A small image diffusion model, trained from scratch: patch size [8, 8], width 320.
Rows from block 9 of a small image diffusion model, named by matrix and row number. Rows with one number belong to one neuron. Each number is 128 + 32 x the weight over its row's rms, rounded and kept within 0 to 255. All counts start at 0. Numbers have three digits each.
After each neuron's rows are labels from the 100 images, of 14976 (inputs lightly noised), where the neuron reaches its highest value: "strongest on" is what is common among them. Only what is clearly more common there than usual is listed. The data: stained colorectal tissue patches (NCT-CRC-HE-100K). In brackets: how many of the 100.
# fc1: MLP up (model.blocks.9.mlp.fc1.weight, 1280x320), inputs 0-63
# fc2: MLP down (model.blocks.9.mlp.fc2.weight, 320x1280, transposed), outputs 0-63

fc1.479:094175158084165107165080157184128083122152136127135118153159100183101146161164135111105092119154172110115121162123139112116194182156134198147062088170126104106111193198123155140119151145101148
fc2.479:099157113155103151102065089099095120115142100121143090123158096118094127087169164141125087077101159126165129129143165135177114116130083159144106087107090110153125126131097148105155145107104178
strongest on: tissue: smooth muscle (79)

fc1.292:129106202112139097152136136130132130091146120078120095121163075127125167146013093157086107114097142080137117161070141169131151181181126108179119080150157135182107083082080151113106094159162157
fc2.292:102139034157070176093182142030129128160116144203175156117080083112106107122193170125158111121090120159111113106183102108127177125117106136040133165083076153096135115162168147125176167108103142
strongest on: tissue: adipose tissue (33)

fc1.524:132148153116149109144137132111143137120144147134092128168085071097156147095079134109168096080173149118147154127107071130159084197141126105091147167075150117119103108165093143151121104185114118
fc2.524:128115071117116145101135168164113092135098155152149124068123163174119138131178135097123182142101110174120076159109176092100189108130134123122103108170070087127143158127138113070146108060132127
strongest on: tissue: lymphocytes (44)

fc1.446:129111110078062162165100140145171115110130186144117154119146139198157116109100098147144061074106160164105102122168051116134139129161186156158205097141095131114087103103139124124209150077094127
fc2.446:121092145084142141138147134108171150138138202173088112137168095128108126063112126191143151114093124120123166104152132146147093149084169129091165109110129155169115132111086122145147108155160157
strongest on: tissue: smooth muscle (51)

fc1.561:114119052105087122063084075160112147144117157185136071108098106149139111138141144138130103135090174157128164137077069132117134158125141157036162169154080072126091157153111121068151147115057133
fc2.561:140122156162141150080099091106178116094152129121111174146123151115122169164091089081110112178138137139140158099177117130163130093189063169159122178152200124140132104124101147124145148152148204
strongest on: tissue: normal colon mucosa (30)

fc1.607:096094211119119154139128140089094131106133157152178144127043097126074104183062131126157143123085164157159123165148065156158125091136114097160197148116062106128081117168082156135117098103149116
fc2.607:117169095123098096089121095127174128168109106081119091115180162139150157052162134110097100123187109121155106080114179110122176168166121094100070145160178173111163161142134079122167148121103144
strongest on: tissue: adipose tissue (26)

fc1.707:157158157115105134092074142093059130053124112154082140083180086150049112126139157100222127092080139127107152147078084135094152130144155186161180113108175106149112104157217141149165125100147104
fc2.707:102054120094129107119170098216191147170137177118133084160090141070198148088120125144071105183162122145193127058191142121156124106130134083102112163161073114120156150077065072139111130150122132
strongest on: tissue: lymphocytes (40)

fc1.138:125108161119071149113106114116128123092129157104160119167163065147149143175107100122157106174077131114112114039135142168117121066151154110140184096155130128145121055117122134115152055169150128
fc2.138:142151066135141091162165126120100137166167137195123159138100112123131115078097121156110143107103136149145106192085098082113181132113094189044137163109156123143139154117107135109093180115078130
strongest on: tissue: adipose tissue (27)

fc1.387:146151085140020082085112128093087137127107163191154069124109053109120105108146105124112127108108130165129113168121090182112159108119087117081174115133112159143136123078163143131135170106064152
fc2.387:148101125056173111144137120141129109095164126071124158137153145134163160225130136094150139144109126107097138084107146162155126127142164117161155169106131128126148098141091092160131061167149110
strongest on: tissue: cancer-associated stroma (31)

fc1.696:108139184122095088139150086114151117099110141134122134142142070136165090108134154165107179075078147147168116127093118124133119200164100139120143085091190140169074101083055174132070178106089106
fc2.696:123127107093126198134101165155103106102167080084164069108108157165101146155127120140159118185145143103082085132131109146127122080092139109127123181178106148097153168146193080116154070190141173
strongest on: tissue: normal colon mucosa (28)

fc1.490:072106165133108110124175100137145122106149105165176052151130123120037128121089106144106116133097166102126153095106132165141138154143139117177131176130096085155121160126118117158108107100069173
fc2.490:175145118122195134137124164105102130153133146086110193114131100128218176119128170058172104077094104148108156113157092100160139105169098103071190088081113148091102093124124122115155142141135186
strongest on: tissue: cancer-associated stroma (28)

fc1.264:116152118094113126191137110144190098163193096146086099015113045139171092125104148087138107118141136143124115096142116127178156130144097118076161150126154160150096110099144119159085086089106226
fc2.264:085140163086178124122163110085158138080148153107132188167114144141130080129069125158116121101191171070100116076155127067133147131131125118111112170046089143099140114102111091113142125122107161
strongest on: tissue: debris (39)

fc1.489:121113177071179137096134101100110132101121149128131115113103139121136144172077138136097202068155170128143133142086136120140141175153130136067160117132172127143106167131116159129140164137082125
fc2.489:104158138101140137123099096079125164167122131167144165059109103142105117137063131128168143149147171097139184072084092155124116115118121109089168152112108141093117132091143121176151194135120143
strongest on: tissue: normal colon mucosa (30)

fc1.427:128131127116105131151129123178200147091148160150119105196117077130050098077138153107157138094075121155149118111102081130119180122107115187099155090117130058173089156122156086154142139139116139
fc2.427:101105140117144099113121104106075132180137101132123150121102097149196141136149212098154127159157119123152167121118158127133101128157173052113174133128136167173129088141116127135152111165119138
strongest on: tissue: tumour epithelium (35)

fc1.294:136139142123144138074182158134159115121113180124139112123159092123125073128108145153131058162201149201177145087124117144146134136128136132144137189113133102055108096085168106167126050058113103
fc2.294:117140131157094092184096127131073153159118100143129169114099126127098175148158151144136180107049110111110114148127156115152097138151112101093141078099111127178107163192104126102117187177122133
strongest on: tissue: lymphocytes (56)

fc1.398:124121123118149141131151121158055099142144128099151122193138083184109134128147137132202172099126151142126085208099112150121161167147152157090130082115138123104093126227085171083169175076133190
fc2.398:131107112058156186119120099103050116099169163153140060211150089087093138140132096101143152159108138118080119167116117130141127111120102162148140068133124139119134144153106082139154112041096130
strongest on: tissue: adipose tissue (42)

fc1.322:154094112075143161094125151127131105113147191156143147119088138196081106129133150133149124125077180218135098111116136156121218182156142050063158168125142105143108152158123121098081170109144116
fc2.322:129111095091087120093127146142145131128137175162131117093108080156087126100108161149179100179102105141128080090157114175133100135112166115133168166135034126090158102169146125131127077069153163
strongest on: tissue: adipose tissue (27)

fc1.588:092100112115114133176161133092160118104125121129092142173151153189100082162160158131092108132124144249148166120175121139136195154160113133112143122049120112117083165229137117094103146122115078
fc2.588:062066083119027149111170137136132153095111156202140171125115086092128112051195162145119115125074120180145145106184114127117152124090143129102137108089080116106103121162119129103174123131123145
strongest on: tissue: adipose tissue (26)

fc1.631:126112113089113173157152134143153105114118133148150109145079100186141124125131173131169119135105159141133165114135093110100157139133129123120183166096070120116088180103141111102127132139088093
fc2.631:063112168156071174196131190118140135122098158143115133133194106113118094112164132146087108123152128060194123155146087091101093118052134166151133108118122140115122082053128125138167066161157131
strongest on: tissue: normal colon mucosa (30)

fc1.718:127126122109133122143131127158148131120173111107120094093133116171111115190132079117156020144139191117138086141116140170162149115146092138188120132203162122113152099133137139074161115094124109
fc2.718:161126059097090126109128123166145152143137128110122161134161162129082135112100066144144101133106195099130084127149113166093171153121130168096197172119099133113081070094156180105099100097125164
strongest on: tissue: smooth muscle (66)

fc1.79:115137132123131047164083146110115125053131117139123113125116097149121167183162177113157095115081164186124152143097117153100081198117144165085180068130083113161124131192104149097146122131093178
fc2.79:095107155112116160144106125114153145063144112143171156097126134150084105155126097101148097118118155130108145154161106113142059072120124174093131172139148179160142117120164106113159102102107120
strongest on: tissue: smooth muscle (34)

fc1.348:117106128122135136187158092096156102126101122124147100097149068115075087099140125118125145092047137127117121159126087168169133172186140149094077113156109160161116131093098087143076148146034150
fc2.348:119097134103104125101109156135080127068105132103168123166084094127152151162125120137138149164155159092182095107137159148138103073074112101135118114123116114123157119094192128102143091123202130
strongest on: tissue: normal colon mucosa (25)

fc1.565:157155161087165191112102161174188131151157130173122095112187112123180129140139176119157150090119158160153132100126101111144162098125132147072170144136113056154112125115110106089081097175099197
fc2.565:044096127078120141133107114108143125131097167118185184113084159130073158145154155123093130161174123157132167119136078131150109140129113113127168140075111150144153151170160133145117127073140093
strongest on: tissue: debris (57)

fc1.90:107154141119083112141124053143105149176136125130150078129100053178102119133131162138116081129131142186147158159096140161166184165107122139095232169150114116148103136136104122120115083122126119
fc2.90:193098049132170155133083161113120125084164181133072104134061094119137124151136130144149123062089160115137140117144125152112140156121175131110069069097098115058163136133117133156154148124096219
strongest on: tissue: debris (42)

fc1.720:113138142122086124150131123173128125138135100113162115150201141146142124112136141085169078133102131142092194115128134139103188090144157119044240131121128134122083161107129109123099163057123115
fc2.720:147124069147153111131123146145127102110157112182111125123111154125092088078132157103047132113152123137105070184138103148105122102138165100170087116118146104110150176101104136124140137101110147
strongest on: tissue: lymphocytes (31)

fc1.630:108101122090021142114176125113145113093128133105096071143146138171112218143150131085171058130088130198170177135139127143173195118176138207100139068140107046116100119176141119106116087083061101
fc2.630:087150167109117105066143127091135097106088129130182096107127151123100141126119131117129103140143145118112196090120118117138096143119114147099099087140068112120129112095113107113182087113059122
strongest on: tissue: adipose tissue (29)

fc1.192:139125119128065054086100098123125114115123107138141106146069046157155098069140160142206177125094124138127144128116097183114175094124099139030201186161109107088120119090101116128154130117101147
fc2.192:118102130074114119109208134158146129097113136092102076135129172087165209107092091126085100121169102103111180108110134151152111112099158119207097143108134098136140094137190127161162043164166110
strongest on: tissue: normal colon mucosa (28)

fc1.384:086073071122040127119162114105154142081128196137158159141096093134147154152127156104083137118094148131140167073171098150132189104177177123121118087074108116145081093163118136136147102141115175
fc2.384:163175181109174078109071150131115085156131096143123072095115113142111136102097082111143128114130128126133088163062140137120095107108099138090101141175171128136135139098126170126073147102104120
strongest on: tissue: adipose tissue (29)

fc1.570:152147150120093037181095178174155127095146108160121158065090085163123147142056119123102134082088127133130152124114105127149183155112128118085126185131121080083088121144133144094145142132087114
fc2.570:092157189099135150160093119077161169114137154136122135108168129084111184140156174129065159109076083141109140169125076091106158071144102125080075145100136116183147109111109130098166165176105133
strongest on: tissue: adipose tissue (44); tissue: smooth muscle (37)

fc1.690:122118149130073088053138185165138109084140155128160101152162041124045096125143112119156104134066143130151098136125117121111137192116128139074164136117141055177097104080144114098175115137115091
fc2.690:134200130099216088126071101097121088154118088136046117101135137116142149144118113117181113149125063139095162150115087128159122049109106139149125134087118170155156163132082145177154165095154119
strongest on: tissue: tumour epithelium (33)

fc1.765:109129122107101067195143087153138090085132100122115141101151149176119211136109192098091137104075141150127111107122075150126177140131154150151071093081142154139076194170065115124182160143145134
fc2.765:147187087055094117132070066109070138101143118125108180101123129157127093129151179176140163178143146151185127129142174168120122108136142143094107168128138101150103140183124134108120166134117160
strongest on: tissue: adipose tissue (29)

fc1.334:136115110122093087123158136198154082090132115139102101105166146161170110116133146109131163116078155189128111136123157146154179174122140218132069034124150079157075148103129145043130134097112077
fc2.334:148136070151095090070102167149128109130121121143149131053159173155153156097116151141122175133114120174101152114143146172101131132098184153179072100122122079101091079054159145085111096072098094
strongest on: tissue: adipose tissue (33)

fc1.552:154083121100152149135150165099144084103173104155091160116114107112140101132108126113131107108122161144198055136047115151176125130188098100084135099104103081073135119117127076110137114082128144
fc2.552:165133163163106191059154148143189149134142158158127103103090012075142111068108172091132126143052098135194152130140139148162092131131078138081166129111112125123081098106052099139170133121120186
strongest on: tissue: smooth muscle (60)

fc1.139:094115176116115099178107145078139119111168155164161162144050110143043112147091165141119138111092150185183141151182040145158122123120150149157197144126018065157073128162095130137121099115133123
fc2.139:173116099135084124089115109163123089154137134111109062077190131142185178086150132073113117128143122107082090125068133104131182158194153116075093190109195175115113140139143095118161141101146139
strongest on: tissue: smooth muscle (31); tissue: adipose tissue (29)

fc1.324:136137068181172078117095127096124161088127142136118148176132099100108081171078186146135114136074132149119119072182163171114106118133121153081122149131108116157122151147090128133155117162102212
fc2.324:148086177072091148134107109138128114168168147143087069080108099136145095140167124113123131148106145137184131211121139160127144144177096166153135135170120122103150111157091152108202115134118093
strongest on: tissue: tumour epithelium (40)

fc1.338:115164096129146125149151145128104156079117114158119143141125120131034088126060106139116118150102133096083182090133120172110123081130135172118157215162116164150104154145126140125174096151052130
fc2.338:120133143054113097111159121191098120107157130138136119097154094120194135121135121091165102074113092139200168117058110103107136142168089144150156090125148125153149133134084130164109103093157189
strongest on: tissue: adipose tissue (38)

fc1.374:107116112112089161126151141181119100113142083146111028126146144195128117051181116079190061155139125121116167125126115119101179169154164097120090104109082122078100175124147095112120145132122179
fc2.374:128142173120116167131182148158098101069122142116173089146154134122095130125164154110143106102130104157108090128138147112135119159175154104174111139104188093116114112172114092094061123090128097
strongest on: tissue: normal colon mucosa (30)

fc1.538:142129137076136123091144154157098093092151173159128083130133101143151140169091113118108065080105180204165112086123110117130123140156168162092119124139103130133133168084101128125147127055106138
fc2.538:086123110120060136073128070153119166077127160106160113112141096088098109133135160095176131114075173100180113100126114158159093100076158098120149135128097130145101124133107095102155097136147104
strongest on: tissue: normal colon mucosa (30)

fc1.549:142119145128048118065157206146105083097159119118127109100099135149100200168129134137095073130112126178159137072143098108135125186155134136098093087077083073118088084174153110098116119115156132
fc2.549:100138153138143184091166125151113145129087112119142138122125064071144143113062136142114076080208150084158142051145156139088124136106124104119145169104131116087128140066143125130124110162108129
strongest on: tissue: smooth muscle (44)

fc1.246:145142158129074123123073113123145144101119165133124124130093124115131140103140125146194120103078128168150186100109114145097188135115137101114183195141152158146098117058148128099138154156145127
fc2.246:110122118112140131045158115199105127161134151101095090124159095082115126131087155092091144175167144100146093115184117095158105136120095118158117113140105110109119131158101134158113057126159175
strongest on: tissue: cancer-associated stroma (32)

fc1.442:109145129124115137151089150121170127097129155121109089173129151122141041136072119180161109109079141159106093162175132146135121131114143156157111092112123123161136093135142145133150106166158159
fc2.442:141105147074166103107133079051097116124113149114150146100134080124150192149180099027133156143175159097136147114061150135103118113143075097081137119162166086104150155087109113112089167093113075
strongest on: tissue: cancer-associated stroma (29)

fc1.176:137144104105153118075152050198180121121133159114106047072084136132134185093095192142112061139109118151180152098150130135129136115121106135147134178139136080140159158095076115126093113129120131
fc2.176:134143137083101187189075205072124133099084112147177186149160125149085141151159093104154147092136124088103110145128157101141145143132156159132154060130144157150114137146144140087171144164144148
strongest on: tissue: smooth muscle (32)

fc1.675:130093141100135172165123087217133091130142169132138080112164079204178152160161162124176063149107131119132114085154088142129153155169091141161187101091148152110125063104127132133090114087169065
fc2.675:150118162108125141150128150152051108156155228104166125108162083112205117130102116126176101156125108081152176186086106144174121077100115091156111210097161175183110098162138100129136106141132127
strongest on: tissue: smooth muscle (37)

fc1.154:112098183115091116162139133106146116085117112160171112049122159133117164145089150097126137138096152097148114150105111148145101115126117145138084135077107009165126090070155104141151095167140123
fc2.154:148156075172150158109094130130123114179144134131114119235139093140138081109120133159161099142121155149102150132139140082144145154149172130134187080169155184122143172197083155159149165104121154
strongest on: tissue: adipose tissue (28)

fc1.766:161161134117092158122098147143079130102155154131097134124102099146060132129098127116139127123090138103115083138148116131159177153115097136138146129135188143138128135135128142107109136089090108
fc2.766:081055122081161106121163074129186105112079129148168105109123167084172131153141121102143088082085128156196145102154137129153098110173170132138142089100089085162182064072105099125089101183156166
strongest on: tissue: cancer-associated stroma (31)

fc1.366:113153161120109101102099108083125151136133156192144159082179097124159083095130154140142168136116140127152118083065141139146117136142105111163189102106105175128102157103142180145082180037124070
fc2.366:143104117091162138174133126145124106115193108057128099156081113128152158166174109132109078120169119129150121166165099123141129136132130163094093164155153085115152102143107092136157046200143190
strongest on: tissue: lymphocytes (59)

fc1.21:136118134121069116117078122091099145097106170146048096066118128137064161112126176125190080120067142162117135103148135124104139135131128194143152118116124132161085095066146131117162109064146131
fc2.21:094166095098121144089151140187182125144131161093147121163101102128194102076138056158098168166153093087155101086150144079121117142120123096098133110167096133106121169149091096119122171172102140
strongest on: tissue: smooth muscle (36)

fc1.556:116107142126096132076186211142144145134167127187140106136043060170147146130122137147158164100090154130175145106112116111114219171174180125142162135092081114146091126040083138056106099145104112
fc2.556:074114176123135156102146186149140125183137102189120133092123148067135073087095128155127187123148145092147131177197214113161171066101137169127109121132132112113136076076142125108088127172190108
strongest on: tissue: normal colon mucosa (26)