config.toml
arch = "uvit"
model = "image diffusion model"
dataset = "stained colorectal tissue patches (NCT-CRC-HE-100K)"
train_examples = 90422
image_size = 48
horizontal_flip = true
conditioning = "none"
objective = "epsilon"
cond_dim = 192
norm = "layernorm"
norm_position = "pre"
activation = "relu"
mlp_ratio = 4
head_dim = 48
fused_qkv = true
qk_norm = true
parallel_block = false
inner_norm = false
patch_size = [8, 8]
layers = 12
width = 320
positions = "conv"
init = "torch_default"
residual_init = "none"
optimizer = "adamw"
lr = 0.00074
beta1 = 0.9
beta2 = 0.999
eps = 1e-08
grad_clip = 5.0
steps = 8700
batch_size = 64
epochs = 6.2
lr_schedule = "wsd"
decay_fraction = 0.4
final_lr_fraction = 0.05
warmup_steps = 1740
weight_decay = 0.3
Rows from block 2, named by matrix and row number. Rows with one number belong to one attention dimension. Each number is 500 + 25 x the weight over its row's rms, rounded and kept within 0 to 999. All counts start at 0. Numbers have three digits each. After the name is the row's rms in percent of the matrix's.
# q: attention query, key and value (stacked) (model.blocks.2.attn.qkv.weight, 864x320, the q third), inputs 107-213
# k: attention query, key and value (stacked) (model.blocks.2.attn.qkv.weight, 864x320, the k third), inputs 107-213
q.121 087:482474519488472510513438545530557484506472467473501522499506521547516491513497506571542507468491495526489459493500530498478508515453525441482504540537457530512523515511477530505536515504485506490463490450484481506490532452510516480526468536518528522510517531425510517483542540483548495528549474508489472527474483495483515
q.122 094:545503501475461523496473520514570502501506479534518512523480500491502470507496461475496520463515488511565498502489484519503500538501491504495477489477526520489465567464517442492506551512528506502504458475504502489519512492465532519500468522498534511493501483483526473530494582520521495517492476436518511495515477495535531
q.123 085:570538513516517505458520506504495503517497517543499494485511516498489507473476474472511535507508499549455511496481524525476541475498436498540492505474515528507526486470499468461477510530530512492547528469511496505458490508482555476495494496497528440509512504548529478528510533528495518499474480447469483521530503490526537
q.124 081:555510486497518508514505509508420515502508510560510504461486493524509523514480514441506463511493531493465523515523566493472513479486430495513500499499504483494533512465481500513500537497526503491546529480495479491507485558496520485520506480475510493473525534520476495492530494507497528510488464473474492502516467486535501
q.125 082:553513501482495533499491527530528507505509492545539524493471493508509495512480459455531510488523482486581508498498516507485501498475464506467461476495516516507474545439525471499515546503536511477518482490482479488511501511468512508494473500512525480497494496496495482511487565519506499515507470462493523500522475491534511
q.126 080:514537509513499519483540504488448509490501554518489469484527498511479522438464497438491482535520539538403530521493515502523521473524472513521525506526496510496526446521485462485416501522502463497495507522531498483446469525477486495502495442503496487479505487542514477514503479516455537498466516500512515495493497505503505
q.127 065:492479497470523482481513530500445491490475501488527518535509504478479489527498475482499520524494512492491513492536527475527510478505504538476492541508497479533508482505496432524451533500514508477548509578466525470520495536516537475548490504480513488525563457519488469508509538523519513494495494487511520506513500463496469
q.128 100:493523499539540485506535480488427491507488509517512494489508487532491531476481543506525468515489542502409512511521538503483488483504505475527514512513477479513552425520486570507494482491467498508541545505530500492473510534529450501492515456509475471479504534508495520477520418491479516474489531534482467502512508477501460
q.129 083:493482478517490514530517495516435527500522514525520517498497485532520513490474549548497493520488511479439484458523527491493481496473525514489527537529487493492550452546489587528512460467487504507521501515542494472492500494550475467544512506522462500501550531490460549507541437469458495522497497563452517503488494526493495
q.130 082:480460483478512519509510468461539498524526474512486471511504494466475470521527485428490490494510498496608507484498452470534498526516493507483482480476502497465434535496506467489525506476538529477496461571474503509562506493486530540494508475487516484501492449497499468527471528512483480524468534463534491510525512488483499
q.131 074:478535525507541462491524493497421503500511525510482504502499500488456519480492535465484493533497497495460503517522522485508508473527491508511516489495476481520552445534509554503479451492475512507556559499520517527479485530535454475497509483482496479507528542518488510479508412504471526495457493554477454480491505489476480
q.132 070:588569484465524510490491463478498525510554518503469516493477491458503505522510513418448487486487503521549495529480478473535502475501455547446450492478490517483485550481494458474517541471507500500474492502484481501485478523496523539485511499476487513508516498476540470517498533505497477505490494478531516478515494523524512
q.133 066:499485538491488485480514512537546516529455507506524497510535562528479505478492486497496538494534502542492490470468530537471489499492463477524482512485500529522506489494510453503426519523517538491524508475506522500447512497466513477505476531498506496508483534505514473527508556519496448465500431474476505531505507447465517
q.134 074:477485496527521509502509475457426491517500531459472471553527491501472530457511516483452482498476487490420483490549510490494495468476499514487496502490451472502536463515508537487463451479490490525531534528529529524482479504550477496498506457467442491489503527544482505488466413515475498478480523550515510501495548488475476
q.135 091:498534519487517483523496484479510491478537495485513513489542510520526525495489523560502518515512499496453490493498463532478509545531529475507534470512528522517435516513497478475490447491459481453483508430509518474492495518545488525473479492531475515523501459498492506526498508498518533527505493520500483470497512498500495
q.136 078:442468545488511491528464513524550479499505476454532514521514550482507473486505457584506520493483495464538483465467476506532499506471545495497520476509500496524477487511514523507491538509515509504497513460479502437495533447502484493475484549485479551516458525480516519483510526494542499521515516538522470475471495507464498
q.137 076:463483479482504517505460485478577475527463503456483509502507488522513455519529495564501510468467476513546469502520435505511519524502523493464517488556482519480462534495506487505514463489491488513468500514479521538543517474483520522496478514507526502491479476471464519466446516461510467495508492515539516520517488535500491
q.138 088:501474516496474516503466510514587491503517445498521507503465495479506474519502472504512516468511453494599473479462477512493493509503523525469476481480513537472452586484525462491528537492534527497514449522480509491556514462469519521524455530518506502486471490474515474513502570492504490503512486452499507502522488511520499
q.139 094:463509499532513484485521487474420492487490546480481475504520522489483529476489536504485475537491553518409501485530522489497504475498495487509522529530495477512530428515480553509450469509470500485524553527509523534473498525527469500492549487490479507521534499534516524490499449504478519469500517550497467501480520447470495
q.140 092:457484489496479546471523460520533496523498505463503466514494529456491505491498453448493489507503522478511486468484453484546476503490516496477512478506493509472506514485545454508489524494521502488526477543519526514474494509498518489512510480473496485509491497499520460491476497510478451489502528500541473494511524509502498
q.141 075:490501507517539491495525524480419492487489537508498494506484479491525518498496541441501484499474532509449517527524535459496502457484471477498534518521481474522545423510476562506475467509483499533502528520494491490503483551505474463509516463517499514463548497529471505477515443487479517498499506522494497486488489482517488
q.142 070:509489490475463495480484483517494519483490497524516519488478492505532478537510494479494525497507486508499507490497518506485496474493533454483554488491479496473524479531501553476471519497570522505473521502487520535502533507533472465492514501524507511490530485512449464494515460522504527506532441489535485484498525473524514
q.143 113:526520499494511482528483537523478495475534505527485529508478487531534528490498503553518498507507514477446503534476510510499499474495498496516498512505507499504541505503475519498535516502479491509497536380512465500493525498509516508526502524507525492507491561483497495490558517492537521493507492486487497507482466532493522
q.144 120:516480516485478536509491508526481521490502449501437524478482484475455439487487523469493520505512478538510523473494506524507525480528478481447514475505458498463504491511489508501450457530496521496488473511528539507469538509451469493487475495506546480536513512475524508470512484517532501528469490490506525490500492477513512
q.145 130:518512473457519482465497569473534495501533549500544510463497478499573488468502506497508494510493497473480534531459515467502518518484508533509550542510495496495455524481517518481500550504486497477470510494517483506516456509527538494471507488506534496502472455479461489496523511488504541518487462455517524495465473466548497
q.146 090:527526495523500501537503469492497483491533536446508520531529546475493485511568526515456447488485488501493499483486506474498484472524519509470501507491505542574494514467517494485540508511488473505487478505479516469484468496499514526489472456521547509491468512498526470479534505503547487490482582559526448463484471473518480
q.147 089:518473489501489481492459460513497439473487509497477551518504473521505469500506480507509489473515497527467533547514465456546487516453493460488486498554481501508458502503514547505486475504497508512474490515466467509477514548518487495480455435491479503492491495517486536504469506492523556454483517512462497462541492548521535
q.148 105:485531488550474474454507505479464489506469462479495505483490498500485491480513487517483512494503526480514536450534524519523462497516478476482482483508488481518511506533476535437459487473506518439507476518462530522477537492504505509498563560514516469478499522539497505452450467534502523444494511507430527552476498501495495
k.121 079:474500484504500477463487470499559507474519468431490514485460501491506503522504521562468469495552477479493451475503483501501485523466501464524537508522516481533529527476495510491494460489481486550511503482511487500478506519526524493516488494502459502504512510571529503476493505501449506486479554454475539511517499515508532
k.122 101:466486540478505496517478466476558498519541494488467496486520517500474505520536474542485480514524466509560459482520450477502483487539525518517515478517507515534481537541502461484519451482480472541511468507500477506537500497535491464496491541468479533511506481503542497511496543521499505501501504479480516522504535527503507
k.123 132:468500525509522485512474438480515492524562485475468520497566527516491509524548481517512478513515521487475472506486499461510487535536492487486516494533496482523457523515456492492510458474470499488506471479483502513510509530571507473515523474527455522515516473517559542502505505488502502506483486513489479490507476542486523
k.124 113:467524507501506456511471467473506499517532473480475498545569510527505527528516504547525529509519500496488481473501529447519466505562502514499486445521510494517482512576533471495487457473484470513506471490496526515517479493527486476495524523488483466510490460481569502515491502484510504474521509501512472462493520558478511
k.125 121:452517524494499495502482475482545500500536474477465501494540496517505506515540469548506502505540468524542447494524462466517499510529517523477494482514524493544475503549500480503507422460487475543506472497514514521541505500568500480482490555481486495505481453485535508512503538510509502491498491508477512476496527553496507
k.126 102:520518531534508486532519469501482511494545487494487516516575516498466514526521495465493492491461559538489518500485522514514467475515487496493465488477579430486511534523460475481507510490503481500538527491480507473531488531547487475495525500517467518504528516534528506526505479510471485530535521507487476497495503508482506
k.127 091:508527559493500554519481474491495507529504544507566523496508496503549524470486519435506504531479510510472479509516455474518553505553476536463466466486507499502501455540512493505498523495492485535467499502505485501460446521502491555496488488507515492480472476497503509550525477496528506500461451541489505509493512546488487
k.128 111:536463454524519508504516511505425521484476503554545488518476503486494508488473552461527504498461515493472548510467556535469519520466487499491474506505488488464519463497505506502502556505532527444501561494517521482487487509465480523509537468540506472494489546491463484477506459503516509501523478497525473497508494478509496
k.129 132:540453489521499486500515567523473464506419524532549459480472501480493508453475490453508498482482490479496544486509531521496516466496506499486491491493471525483522475515554512492493526503525518468522538502521511503501508473454462540493506467510533468496469518472485485472503494509507509445504491497519460527490522484472456
k.130 092:527539536481486573528480532487498532521517480514532528519479501517531490466480471464508534517470490482518525529478459489545507510535482572467474514491513521461478475471507524516485527514530487486456444541472536479499460509452498506480443509484518502480491492453472514512488459471525491526513475559534503475504475515478474
k.131 081:534496459537509480526490503499453482511466514508541517514500501503493494513484497466504492503477530468483526504464582513482526491459476497516479497516504468451525488500494507508486560501523527447505554506485492453476498483452530498504511466522516474514507506503468513507492480513524473511506506509497495509482488481494481
k.132 111:477538523524476493561467497498533469532527491494477489500504518517475474539481490525546511507502483507544499481502521475521441521542525517521507470473517538506473558536550491503504502511513478516518451494483548508546520458530469469495505528492473498527497466464531477526473521471528513493512519481512475444500523535488510
k.133 116:471504481491529484501492449521500459487528483497470553473550517511500509486559495518499458509517507525476432517509484501501496516505507492492507494559509485518477518461467501499502492472486495535504461496513464520516531504577548550517526513514504515519484492543507522502477497505498521534473487497488538502486475535503539
k.134 100:551518477517511500504513506485449472507447525512548492500471525496487511494477503427513504502468504465493580531466540507487510501505479499502495481495484464441521464478504535518473572528522520477523515514491492503504499462447507517511554442522513486509503531513473480454490474478523494516511509503532475507465474475508474
k.135 088:505475465484491475472540529487498495473509502495482472493500461466484479550512484549501466490521511568519498487512508520443456480455503468526486531519501467531497529465487493498549462509499496499510540478479441499491498511513507491515511493491494529489554514520497495503504516535485493513473528476438526532515515471520504
k.136 090:507468453505518527502534515501520466450483527510485467446475491460516468497501508483465487487511483513528488514470490539511486453463504478506510524480471493564513491485502511502527494503521494538469534500525449491458483517504514492521487523520507520492522529496461485452535534487471475473485519482477531534501508496530489
k.137 093:515495532453467550477511542492547505490473486474528501479440472493480499494455547511506490512538480491539492524510495484527486508463507491499568461458487489496525496476540522494492513510515514544481492514508480508489473484423511494477482480476516506494501512505451458468479506489521505505503523492498509487474518459490467
k.138 102:493509543497476520509487506497555483530512484484473532515479497522503539502533450534510546497505465512527472489491451476531522470523543530490512503504511552531488536489484483507504464512509494493468468519523502522528487503521495496473464575476514540490454476478523511487485540473524500478531494502507525497498534518472497
k.139 104:508501472512497467489510513495430522518470524504571507528505511480502526480475522439488494503498497453455505503502519494469520502486466506492496492511486504455488451498473510511502535521517543477480520488484497518485484511471522496523532459521529463512499519528472530466482451507497476522484481535499467491475451506502478
k.140 088:518501541514485524524489503542496535510490519534528504540470536507496521471506513427511497514478485498518475503482511499507575480520527542455457485484518515456486495496510518517496541508513500504504493532514527507527491538470473499491485525495515492484469502482498529454490481448520466470519483539514492532513539544452471
k.141 094:531499478540459511500528553505456478511489502528561472523455513456502526492469531484529482510465500494517534504474571508492494490508489453510498499452506492508553454519557507490461541474536474471482532509502533501470489492481458485499530476510502463501488557506510474482517477475522486488532516517510457501493537478486472
k.142 108:511475521527496525505535571508481502520421525474493492496495545475497470446479528509491526508465507509508503504459492513551500467523497537522535515489527529485534463506538463495516512526481481480486507506504499486476499461491478488462517510469491460490455516501470476514534499478507517462499521518548504458445541517467504
k.143 096:483511514530512440475532480505537497511517471456452469517534520517466494543508501578496486486523520512497464454499482504491484516501534480532522488503495489528494550531504484494506443509473517541529491451496515523515528486523502468504508497489458492499510474518569483510512528535448497465488515475478499493512522504522521
k.144 074:495538495505467544487481594522498520488462488496477516487496501514525510482485497483503501454471492504495501536522486486518497446498455465443565486543488530487518505517484510481516503522495495480488490512479508509470511510477514480454527513573568512483486505478500495523513519484506521523507515485478460503500471448533486
k.145 115:482495533468494481536481449509511476538495511469488503542472504497486504525501490502518507511585494473509494490516472484504490497548518543498427502453480472518494527556541508531504491500500502542529482463512515479465481483515538478508459532520481514527518479479513506519498474513492541472477475510563516457508558479500501
k.146 081:543503444537505505490523537524501506487461479446500463472513463472482466529478512507472476490513523500453512487465507536505506514494476516505511488484511483489493494466455532514537546521487492452497518499472479480464522507491497493505493456504516473513505530526471497508515496499492478509484535491495502499516477465497517
k.147 109:528455461512489528477503538502511476493455548545495503465478463507488530470486488504522493459469515551488530532523484532494519525427499461485505524519470514480518515486507538486516532522497517497507514501468488498503475500465492490500502448517508458478467519500486500502521494528502502493481525468465537531529495475524524
k.148 096:545506468539493507480505563497516472499480514510503514431507472505536498442456529476491497481458527515444526533494513503501521509466485469466523513508484501464485488467453515490478528523462478464527508493505481503531497551456512521506494497507516463457478500484459514508516472505511525497491506477487559499510482501536533